A small self-supervised image encoder, trained from scratch.
Model: 25.8M parameters, 48-pixel images, arch swin, norm layernorm, activation swiglu, moe top_k, num experts 8, patch size [2, 2], depths [3, 3, 3, 3], widths [64, 128, 256, 512].
Training: muon at rate 0.005, batches of 256.
Rows from block 9 of a small self-supervised image encoder, named by matrix and row number. Rows with one number within an expert belong to one neuron, the router's apart. Each number is 128 + 32 x the weight over its row's rms, rounded and kept within 0 to 255. All counts start at 0.
Before each expert's rows are labels from the 100 images, of 14848, where the router gives the expert most weight on average: "top examples" is what is common among them; "peak at" is the part of the image that holds the peak. Only what is clearly more common there than usual is listed. The data: capsule endoscopy frames (Kvasir-Capsule).
# router: router (model.blocks.9.mlp.router.weight, 8x512, trained with AdamW), inputs 256-511
# gate: expert gate (model.blocks.9.mlp.gate, 8x512x512), inputs 256-511
# up: expert up (model.blocks.9.mlp.up, 8x512x512), inputs 256-511
# down: expert down (model.blocks.9.mlp.down, 8x512x512, transposed), outputs 256-511

# expert 6
top examples: finding: reduced mucosal view
peak at: middle right
router.6 [148 130 149 126 122  49 142  79 135 126  98 129 117 135 114  97 137 151 194  88 134  96 126 157 119 123 108 141 171 113 142 104 141 157  92 124 143 120 131 161 149 121 141 105 135  97 106 147 114 126 134 122  68 142  88 128 104 115 118 124 121 109 107  86 166  87 209 161  88 104 155 177 121  75  99  76 136 131 136 116 174  81  88 100 210 149  71 159 116 143 136 122 129 165 127 137 158 103  79 138 133 166 165 131 142 139 114 117 123  96  86 119 112 166 129 121 120  74 122 157  66 153 128 104 119 176 111  97 118 118 125 116 166 178  87  88 143  67 187 116 133  94 114  86 107 151  91 147 153 158  88 157  85 128 139 128 154 129  86  48 116 174 187  90 109  94 186 114 169 106 109 110 170 111  93 204 140 141 131  65 175 132 169 124 143 130 213 108 134  96 115 153  55  94 175 115 119  40 132  95 121  90  94 108  75 115 140 126 185 140 175 153  63 134  97 170  78 121 134 115 185 122 165 123 124 108 146 106  91 112  73 178 145 141  87 153 135 128 102 121 139 118 184 109 155 164 134 118 171 150 159 140 140  79  77  95]
gate.0 [ 87 170 138 188 110 143 103 109  94 149  90 142 137  74 167 128 150 133 173 125 120 118  91 164 102 115  83 110 141  97 160 112 131 138 148 130 199 143 111 131 116 167 195 135 119 151  59  57 174 152 131  81 129 154 137 158  93 134  94 144 159  81  90 145 213  80 170 157 165  93 121 127 115 125  85 172 101  95 190 140 181  75 132 132 168 142 133 114  86  66 116  80 169 161 177 116 181 140  91 175 149  52  87  97 159  89  88 140 123 168 100 131 131 128 168 118 128 126 113 118 139 153 142 179 143 158  75 105 130 125 150 101 135 139 132 157 118  88 132 168 111 121 137 118 109  63 147  90 172  67 145 153 104  88  91 152  93  89 157 113 150 157 101  88  37  62 107  98 102 119 154 116 111 189 139 154 115 110 146 117 103 138 162  99  97 166 102 180 135 134  80 146  95  99 149 153 165 165 139  86 117 109 123 209 113 129  78 103 215 143 102  95 114 146 177  89  92 245 193 123 204 129 114 147 157 138 139 121 151  51 156 154 177  99 104 131 156 126 124 121  89 123 119 176 121 147 130 149 128 133  95  58  71 135 116 131]
up.0 [187  94 122 109 131 129  97 183 140 114 172 115 109 146 103 123  85 137  89 149 141 136 159  98 145 166 154 136 114 158  70 143 108 154  97 103  55 114 134 116 151 104  62 125 133 121 182 184 102 117 100 144 106  82 105 126 144 142 145 107 132 171 186 134  80 154  91 100 102 190 175 120 154 140 152  69 168 134  58 123  91 172 115 118 112 109 106 123 140 183 138 166 137 108 113 174 107  78 166  55 146 195 158 166 116 166 153 106 167  81 170 113 130 138  92 149  84 105  98 133 113  92  93  81 130  83 172 165 120 150 162 160 133 135 169 120 102 149 123  76 161 142 122 126 141 189 101 139  99 196 128 101 154 133 147 101 120 135  95 118 126  90 174 169 226 186 163 146 117 169  74 128 147  60 111 153 167 139 128 132 159 112  94 174 173 109 158  80 113 140 156 135 153 155  80  98 105  80 155 189 145 148 123  57 106 115 127 143  20 114 135 172 135 121 110 161 149  35  56 139  24 123 125 104 108 165 124 107 129 185 129 109 113 151 158 140 141 142 135 121 114 103 166  58 148 124 119 161 140 149 100 213 158 104 140 129]
down.0 [157  98 126 121 128  70 101 158 167 179 119  94 142 159 155 109 134 111  92 130  99 100 191 136  69  96 140 136 148 155 113  77  68 123 150 154  95  93 156 166 161 128 134 114 141  79 137  72 143  80 134 139 169 113 142 125  92 138  97  88 169 126 126 134 120 158 201 139  98 112 179 162 106 136 198 146 137 132 145 130 159 124 107 176  76  84 147 152 145 201  98  90  93 124 109 133 116 157 164 160 127  69 179 161 151 121 119  85 136  97 136  95 179 131 175  65 111 140  79 156  78 119  59 142 170 111 135  79 115 154 145 120 105 151 139 137 141  74 121 103 139 144 129 155  95 106 167 112 156 147 134 151 134  83 157  90  85 131 150 120 126 146 120 154  93 127 119 127 168 100  91 109 141 144  95  85 162  87 149 141  54 143 105  75 114 118  84 102 110 167 108 163 144 146 116 103  80 153 115 107 169 187 164 123 142 156 125 191 183  78 180 136 155 153 170 140 128 123  96 139 138 151 155 187 176 128 117 111  86 133 100  95 138 107 131  84 169 150 111 117  93 136 131  78 106 179 163 110 108 133  80 159 176  94 115 108]
gate.1 [125  97  99 125  91  90 138 122 170 173  85 152 103  91 125 166  47  84 116  91 153 146 138 113 192 139 118 155 140 159  85  99 164 144  72 138  85  81 116  88 153 145  81 191 114  80 107 112 105  92 141 110 146 133 127 134 137 127 144 176 138 112  88 163 138 151 156  99 129 108 105  99 150 134  83 140  93 123 155  81 131 117 155 113 134 133  89 113 101 161  75 141 140 159 226 151  84 112 124 145 142 204  97 113 139  91 156 121 104 138 132 112 199 150 104  96 126 137 104 197 125 175 124 144 177 134 108 127 134 156 210 102 185 127 108  47 145 115 138 104  58 137 169  98 149 152 199  71 125  94 117 149 198  84 126 111 120 120 160 169 170 144 176 143 119  99 141  92 115 137 170 120 115  71  90 131  98 176 116 139 157 164 158 152 129 152 121 111 156  85 131 143 151 101  88 140 153 132 139 171 122  56 119 167 166 151 150 119 107 112 108 108 164 149  92 131 111 165  63 129 152  91 100 161 104 124  98 155 124  91 149 136 121 109 120 152  81 162 188 134 130 149 171 120 114 168 107 113 137 127 128 132 221  91 163 117]
up.1 [ 91 156 138 134 129 166 106 109 128 125 211 171 107 209 113 139 200 145 174 151  77 116 134 106  99 101 106 121 108 125 154 111 111  87 164 120 168 152 126 146 166  54 149  83 181 154 126 161 162 167 115 174 111  98 130  90  63  90 169  74  99 121 178 106 114 106 204 190 109 148 154 162 136 148 188 118 141 158  73 159 120  98 124  93 143 113 105 131 142 131 190 128 126 168 125 135 106  92 130 111 130  65 156 103 121 143  77 126 132 109 119 162  73  94 103 175  97 130 154  96 134 165 115 118 140  97 113 115 124  78  82 149  94 119 127 198 109 112 140 173 161 159  83 146 112 100  88 187 133 136 132  96  93 101 136 159 147 111  81 100  89 129 124 144 187 139 136 154 154 111 115 174 120 159 177 127  56  80 105 110 127 102  98  66 127 101 163 110 159 154 103  98  81 173 140 124 123 147 148 126 183 196 113 101  36 107 157 162 118 142 135 137  97 136 140 137 100 130 162 165 170 172 125 100 133 108 165 146  73 141 149  98 128 182 159  54 128 145 102 115 133 181 128 134 161 134 130 155 149  94  73 134  94 180 111 131]
down.1 [141  80 126 113 103 140  63 168 191 136 106 155 140  84  90 109 163 136 121 124 116 183 133  96 199 117  71 148 154 121 128 167 148 160 142 115  76 147 111  97 106 146 135 173 181 116 176  99  62 164 135 180 100 124 185 143  97  93 107 112 117  75 147 135  97  58 117  66 188 154 128 125 112  90 129 105 103 149 108  88  65 127 100 125 147 134 110 144 143 142  89 107 121 140  42 146 111 160 146 121 137 173 139 124 163 105  69 150 107 146  87 121  71  95 115 165 134 110 152 154 107  98 132 130 167  83 185  45 113 104  82 132 138  99 195  85 117 122 117 146 154  85 105  56 123 170 113  64 143 111 177 200 181 123 100 126 108 177 138 101  89  87 130  87 101 135 119  99  70 186 100 153  91 112  87  85  90 151 143  71 136 105 144  96 173 144 104 146 159 104 118 117  70 194 105 125  97 166 144  99  67 122 111 151 136 146 156 122 133 126 143  71 167 124 122 124  67 120  82 158 170 148 168 139  93 102 101 187 119 148 173 163 139  90 138 184 127 128 190 145  95 160 169 163 170  78 129 123 112 157 105 133 107 135 105 161]

# expert 1
top examples: finding: blood fresh
peak at: centre
router.1 [154 148 117  77 118 129  97 105  87 137 133  61  68 152 123  97 158  84 159  96 125 162 147  91 180 144 199 178 120 136 137 134 151 149 145  62 165 190 151 140 146 101 137 165  80 135 147  92 137  99 122 113 173 167  92 117 152 103  74 142 123 130 110 103 150 143 153 134 111 104  68 159  91 140 163  79 152 125 120 151 199 144 153 161 192 153 174 111 160 127 162  95 109 170 127 172 160  76 130 188 114 177 100 146 140  85 180 183  91 129 146 103  98 106 152 106 170 122 116 160 112 171 126 103 179 139  40  97 157 134 131  92 132 152  86 157 159  82 104 153 211  97 147 141 158  76  86 124 173 177 101 120 101 198 144  91 105 137 132  59 162 114 157 138 108  82 180 132 172 134 137 143 149 142 120 148  90  97 126 101  82 134 130 141 104 128 123 116 158  92 135 156 115  63 100 157  94 195 105 100 148 100  93 161 157 121 130 121 186 126 165  63 128 142 109 144 168 105 140 127 149 142  85 103 119 115  89 164  86  36 118 172 102  72 112 226 130 165 150 137  50 129 176 128 104 125 130 115 206 133 123 169  68  98 125 144]
gate.0 [126 161 186 109 143 155  76  96 157 119 149 138 117 111  89 146 184 178  88 111 195 113  60  87 138 123 171 119 183  92 177 121 117 123 117 138 146 136 122 155 140 140 124 137 113 129 129 161  71 183  90  78 130 153  97 142 169 127  94 132 180 129 129 172 121 142 155 129  90 125 129 191 169 149 164  51 105 151 126 166 120 134 135 139 112 137 121  81 127 113 113 150  98 130 115 105 172 129 156 109 163 101 231 151 132 140  49  98 169 102 117 118 101 121  65 208 125  88 119 121 193  91 158 122 141 124  75 172  84  69 133 151 136 146 141 103 114 103 126 169 135 112 148 158 127 232  59  85 104 129 161  61 167 190 128 121  60 140 139 169 162 174 122 134 149 151  95 158 161 100  99 141 121 178 159 141 146 112 114  99 125 195 129 162 172 141 130 119 208 145 126 113  72 109  64 102 143 137  91 118 181 133 154 134 169 102 155 136 110 174 118 141 106  91  76 137  91 120 103 125 120 114 113 121 138 181  83 101  84  84 119 114 121 135 158  75 104 135 143 161 189 166  97 114 203  94 146 139  77 142 169 117 149 113 157  68]
up.0 [181 108 134 178 143 193  84 125 158  59 149 122 179 105 148 102 119 122  84 140 123 154 125 134  66 179 120 172 111 101  86 117 123 163 162 120 171 121 131 154 136 152 140 123 174 170 140 152 114 145  99 185 144 157 169 106 141 149 142 111  99 150 171 154  83 122 127 158 126 117 139 110 120 155 147 158  86 146  79  91 155 142 135 101 184 131  79 125 186 126 114 123 151 160  80 132 134 119 141 122 108 152 182 155 154 203 119 177 175 125  51  78 140 116 142 117  83 122 129 114 100 101 235 154 125 136 120 138 117 116 101 163 106 139 112 128 129 122 122 120  92 122 133 153 130  69 113 152  95 100 102 125 145  78 154 148  94 120 122  97 113 195 138 146 113 132 145 161 140 111 107 133 133 123 172 166 181 105 102 136 183 124  84 184 102 106  76 138 121  89 123 157 105 133 155 129  75 147 131 103  98 108 152  54 159 145 129  80 131 166  92 153  96 126 162 176 127 135  94 117 120 138 102 105 134 120 161 117 145 166 127 166 133 116 155 158 103 118 103 107 141 124 103 155 193 103 129 108 108 101  79 145 107  86  88 166]
down.0 [189 147 161 164 102 130 137  67 154 130 112 132 143 180 161 139 191 190  72  91 105 138 117  85 133 110 128 147 164 136 167  54 128  98  78 109 104 169 140 147 140 135 142  82 116 133 135 176 154  79 107 100 128 125 188  88 129 145 118 106 148 123 151 160 105 129 215  59 144 152 157 149  91  85 195 175 115 145 172  99 126 165 131 115 132 156 128 125 147  79 144 115 131 147 113 136 102 100 120 134 121 153 126 216 121 102 100  81 148 106 202 137 159  95 115 139  73  77 118 147 140 103 151 171 166 134 129 199  74  79 104 111 145 148  78 151 110 129 148 109 101 105 158 136 101 194  66 133  74 182 144 129 107 114  59 179 162 119 152  96 131 143 105 118 125 111  96 146 143 133 149 160 142 123  74  60 108  93 109  72 163 156 183 133 197  80 127 105 141 141  64 103 124 189 154 125 145 109 115 112 151 186 134 164 166 101 154  94  62 138  58 117 175 129  95  97 120 145 134  65 133 119 128 131 151 145 144 116 191 202  68  95 118 171 102 111 120 138 103 159 134 133 159 140 186 108 101 129 114 118 150 164 180 109 175 100]
gate.1 [104 145 142 168 156  92 128 170 101 111 155 160  48 175 140 119 151 141 118  99 109 139  99 103  92 162 126 174 105 146 128 156 145  65 119 136 210 137  77 134 102 161  95 162 154 143 164 112  76 130 111 147 162 105 116 206 125 114 160 113 146 119 129 109 164 186 113  92  99 149 159 150 153 158  85 126 173 159 162 151 111  93 149  81 200 151 108 145 182 120 175  64 150 134 175 107 116 143 150  92 145 142 148 148 109 217  94 106 146 112 159 190 102 143  87 100  54 110 123 126 171  93 157 185 122  60 139 139  55 123 126  89 132 198 172 118 153 120 218 112 101 157 137 107  99 137  63  89 174 172  78  62 155 112 112 194  86 142 126 114 150  74 158 153  67 149 175 139 160  89 148 165 115 115 199 137 139 165 112  77 163 154 139 194 164  89 171 122 114 163 152 122 133 111 157  97 106 148  92 154  73 123  89 121 131 131 119 157 119 128  87 119 158 159 124  47 115 158  95 169 155 150  58 114 115  99  97 130 143 224  74 161 178 166 150 149 121 116 167 120 123 109  81  43 146 159 179 108 107  94 104 101 109 145 168 198]
up.1 [115 153 108  96 156  75  98 103  73  88 209 118 161 105 157 113 112 160  83 168 125  80 157  67 122 169 131 139 117 159 102 155 127  82 116 130 125  64 117 120 134 106 112 126 127 102 162 186 125  83 108 110 105 125 127  56 164 123 151 104 151 148  74 179 221  68  92 103 107 156 223 113  64  71 161 104 136  93  94 155 150 166  96 136 147 125  84 122 164 125 122 145 102 115 128 124 151 119 114  75 123 122 154 176 109 158 134 103 156 130 123  99 169 116 126 117 129 150  89 142 127 128 146 191 110 171 101 164 115 110 145 124 130 166 125  69 133 116 120 196 119  89  57 130 113 110 148 135 142 110 135  99 185 135 147 103 156  98 147 122 117 160 117  80 131 150 125 120 153  90 132 152 153 174 152  90  91 147 125 118 147 179 144 172  97 143 186 183 164 149 163 126 116 106 179 104 177 114  90 114 178 181  76  65 134 146 146 116 152 178 130 117 139 118  79 157 143 215 161 143 155 121 123  79 141 138 100 137 184 129 163 114 149 105  83  65 117 155  91  44  97 133 139 140 153  91  68 152 194 135 141 176 130  79 124 200]
down.1 [170 161 120 128  82 128 122 136 126 112 163 117 149 166 134 157  72 154 103 130 148 106 126 118 111 139 134 228  88 100 124 133 136  52 129 137 101 124 171 146 174 124 114 111 128 134  81 179 116 108  71 140 151 124  97 120 141 112 141 110 125 160  66 110 141 146  65  80 155 138 214  79  86  92 123 157 144  92 121  98 173 145 121 131 164 154 103 112  99 134  67 129 101 120  93 132 139 201  90 129 113 129  99 145  89 147 146 145 105 104  97 137 179  96 166 148 110 175 165 144 139 129 144 156 182  98 120  75 110 128 118 182 152 118 144  70 109  83 143 122 167 109  82 105  81  66 156 176  65 167 127 119 147 160 146 159 131 124 142 170 107 106 144 124 159 102 141 170  89 189 146 115 150 154  99 158 155 196 116 138 104 149 222 126 106 190 102 120 137  66 146  75  99 121 133 143 188 153 115 143 116 126 107  85 159 146 180 136 135 148  99 119 128 123  67 164 137 149 174 142 118 150 143 120 115 171  99 186 159  71 147  95 114 144 117  73 131 124 144  29 141 118 182 178  73  92 104 129 128 145  97 168 138 107  94 135]

# expert 2
top examples: finding: reduced mucosal view
peak at: top centre
router.2 [179 140 186 133 124  98 132 160 173 177 109 124 141 135 151 120 162 146 143  60 127 138 117 167 173 125 129 141  83 133 144 109 112 160 115 184 169 138 125 105 117 168 119 118 109 138 105 164 105 139 161 106  44  72 130 143 165  87 167  92 156 145 135 135 131 115  72 147  84  64 121 151 105 118  60 162 143 145 133 105 106 128  67  97 100  86 115 122 137 134 148 112 130 114  70 161 122 144 105 147 136 143 129  83 112  91 113  94 182 177 104 121 150 176 124 112 161 160 151  96 128 150 122 204  63 145 134 153 109 138  88 118 191 188 165 185 158 142 109 117  92 128 116  68 118 108  90 140  99  36 161 155 102 136  90 160 132  65 125 139 100 162 128 102 126 140 119 168 157 124 133 146 161 111 142  77 159 183 102  91 121 198 149 131 149 100 130 180 149 175 133 113 130 190 152  79 135 108 137  95 137 103  93 136 120 160 132 106  98  81 116 138 121 133 129 107 140 105 131 121 113  78 141 113 105 138 188 177 140 195 148 149 175 164  84  77 143 135 149 162 179 108 121  93 172 163 117  35  91 124 113 145 156 193  85 101]
gate.0 [108 139  74 134 158 132 131 101 195 109 144 134 142 137  84 136 157 173 178 179 165 119  99 115  71 126  99 157  92  71  95 161 123 105 146 137  99  96 193  98  90 121 142 174 146 135 124 105 135 134 137 194 161 107 174 146 145 122 132 114 163 183 153 108 153  59 175 103 144 121  88 117 187 121 143 111 124 153 127 165  90  89 107 161 101 150 127 175 169 152 138 182 119 146 122 178 138 105 155 128  87 139 110 154 130  75 127  97  84 119 137 116 104  97 205 135  47 155 160 207 139  82 169  72 136 156  86  68 123 109 145 131 115  89 124 136 140 117 160 134 117 115 103 106  96 130 106  84 101 202 155 106 115 142  84 128  87  88 158 144 109  78 124  92 132 110 125  97 153 127  94 106 116 102 142 203 121  63 128 151  97 123 131 140 197 148  81 138 146  57 126 199 108 151  54 164 123 128 112 126 145 175 169 116 107  94  86 124  86 108 178  98 121  96 205 113  49 120  60 133 155 187 165 130  91 202 162 110 100  91 140 116 100 109 108 112 135 111 154  76 102 127 115 148  73 145 112 138 111  36 109 124 108 104 111 180]
up.0 [177 115 154 126  80 103 121 160  54 141 151 126 108 110 184 113  86 107  60  97  99 130 167 142 198 126 122  84 167 193 149 107 132 181 119 108 150 138  74 114 158 115 129 102 115 121 118 141 126 116 113  71  88 184 101 129 129 142 161 126  79 106 100 173 135 162  85 143 136 134 159 156 103  95  93 134 144 104 131  82 147 150 151  87 151 100  87 101 116  87 112  64 114  93 131  89 129 128 119 145 166 147 148 104 145 186 124 144 140 130  95 141 155 164  73 149 210 118  72  66 108 182  96 187 123 119 184 192 133 145 112 101 130 127 103 109 143 128  76 122 174 134 163 157 149 107 163 144 125  71 148 134 143 107 175 136 153 161  93 117 148 184 111 163 116 100 130 139 123 138 153 159 130 147 133  91 108 177 153 118 145 119 112 143  73  72 203 123 131 197 127  40 145 102 159 103 111 141 129 127 128 107  94 136 149 140 173 141 154 135  87 110 111 158  52 136 189 134 205 127 124  80  76 123 173  86 105  85 163 170 143 149 156 162 152 143 125 166 106 166 161  90 152 106 173 114 151  90 133 196 106 151 140 137 140  94]
down.0 [103 189 102 128  73 117  83 115  95 112 137 130 155 168 188 143  99 187 126 136 157 120 132 118 152 114 154 111 117 171  87 108 130 133 144 157 158 123 117  76 103  84  97 127  98 142 108 155  82 190 180 115 171 166 175 116 116  89 188  90 120 163 149  90 124 167 109 142  95  74 157 112 203 111 122 126 161 139 180  93  76 131 211 171 169 162 114 151 140 122  89  87 133 127 201 138 161 110 105 137 125  57 101 121 147 128 110 186  79 149 110 135 198  85 112 142 172 167 133  61 159 118 185 173 114 135 190 149 125  88  90  59  77 171 172  75 121  89 185  81 122 111 120 144  95 128 115 122 135 106 149 108  98  56 120 116 111 121 110 159 148 106 122 151 117 169 114 153 113 128 117  97 175 107 135 115 115 135 109 154 136 148 130 136 100 195 145 151 155 119 125 138 114 128 119 220  95  86 150  96  96 121 154 148 122  99 131 101 100 124 144 137 150 114 115 124 113 102 117 133 168 149 103  19 167 113 150 136 132 119 121 144 155 158 161 181 148  73 133 154 141 120 149 139 153 135 143  76 120  86 109  76  91  80 108 139]
gate.1 [157 182 101 156  70 118 122 128 135 161 150  82 125  48 110 107 172 122 137 157 105 146 158 161 137 143  78 125 125 120 142 115 144  89 127  96  78 126 186 153 108  83  98  80 134 119 163 149 166 150 100  92 121 157 106 108 116 120 100 162  89 135 127 154 130 152 104 133 107 115 210 167 123 128 108  82 121  64 131 155 181  88 158 165 131 105 150 152 152 163  80  69 182 199 124 156 106 219 160 159 146 157 153 134 131 180 138  64 162 130 123 125 123 166 100  99 119 115 126 146 116 150  49 131 107 135 129 160 168 132  73 185 179 149 119  81 152 107 139 127 107 166 158 141 126 109 174 122 134 173 117 105 102 178 112 159 191 167 149 169  90 140 156 106 125 120 161 134 128 176 109 127 133 116 116 184 180 145 142 156 157 169 132  82 171 178 132  94  56 157 141 102 149  88 140 122  72  57  73 131 140 113 125 135 169 171 134 160 147 177 173 130 107 137 144 127 107 157 121 114  97 101  82 116 139 121 146  75  80 130  93 173 155  97 175 112  84  79 129  89 103  87 128  17 124 106 117 193 133 174 168 123 135 132  82 159]
up.1 [185 146  94 131  83  68  74 155 103 160 134  86 142  70 113 126 181 113 114 151 114 160 115 135 104 172  96 154 130 111 139 116 157  85 144  96  85 134 212 191 135  88  84  68 105 124 148 126 111 172  99 123 143 137 140  94  97 105 119 177 116 154 138 140 152 138 108 173  99  84 174 146 143 130 124 122 131  93 123 154 179  95 153 143 105 114 133 121 139 161  87 102 145 178 127 104 123 211 163 134 161 146 200 142  98 139 116  87 125 131 116 114 100 165 138 128 106  90 114 180 112 169  88 113  99 132 138 155 137 113  84 184 169 136 113 120 143 115 142 128  81 174 160 130 146 130 191 134 116 188  98 140 105 179 129 146 151 181 143 133  56 142 166 130 117 110 166 137 138 144 114 154 102  98 135 160 145 150 113 134 147 163 127  82 159 172 142 112  55 103 141 138 153  94 111 118  50  69 126 131 141 115 129 117 146 197 148 134 139 186 135 162 113 144 139 105 102 129 143 120  78  84 106 106 113 119 141  77  90 122  70 175 177  76 158 150  76  91 135  61  97  72 105  35 132 140  82 202 150 120 155 121 105 143 102 126]
down.1 [133 134 123 121 156 143 177 105  83 119  65 163 138 126 134 145 123 112 130  80 148  93 121  91 138 125 177 134 142 110  83 113 152 158 110 128 155  94 146 114 134 103  61 175 102  55  72 141 148 140 127 118 157  75 140 173 136  67  67 104 137 128 114 107 119  78 117  75 116 173 160 143 117 179  67 161 127 149  53 108 149  95 168 142 181 143 153 194 109 112 156 138 140 161 192 116 127 153 114 152 156 107 170 108 113 134 139 120 116 114 174 164 149  19  27 127 107  98 124  73  94 108 123 140 185  83 132 166  64 119 133 134 141 126 163 118 127 156 144 157 101 170 112 115 143 169 145  99 111 103 149  86 153 144 135 121  42 163 120 135 129 118 156 120 117 121  80 137  71  79 129 144  64 137  85 110  94 115 118 132  91 107 105 126 129 149 160 115 104 105 120 116 172  86 118 167 139 139 185 141  90  84 120 187 198  77 109 119 200 123 141 115  90 103  84 165 114 115 168 121 126 153 122 158 152 130 108 181 174 117 187 133 180  96 116 129 146 150 140 128 129 145 163 101 114 199 128 114 162 139  79 154 157  51 145 135]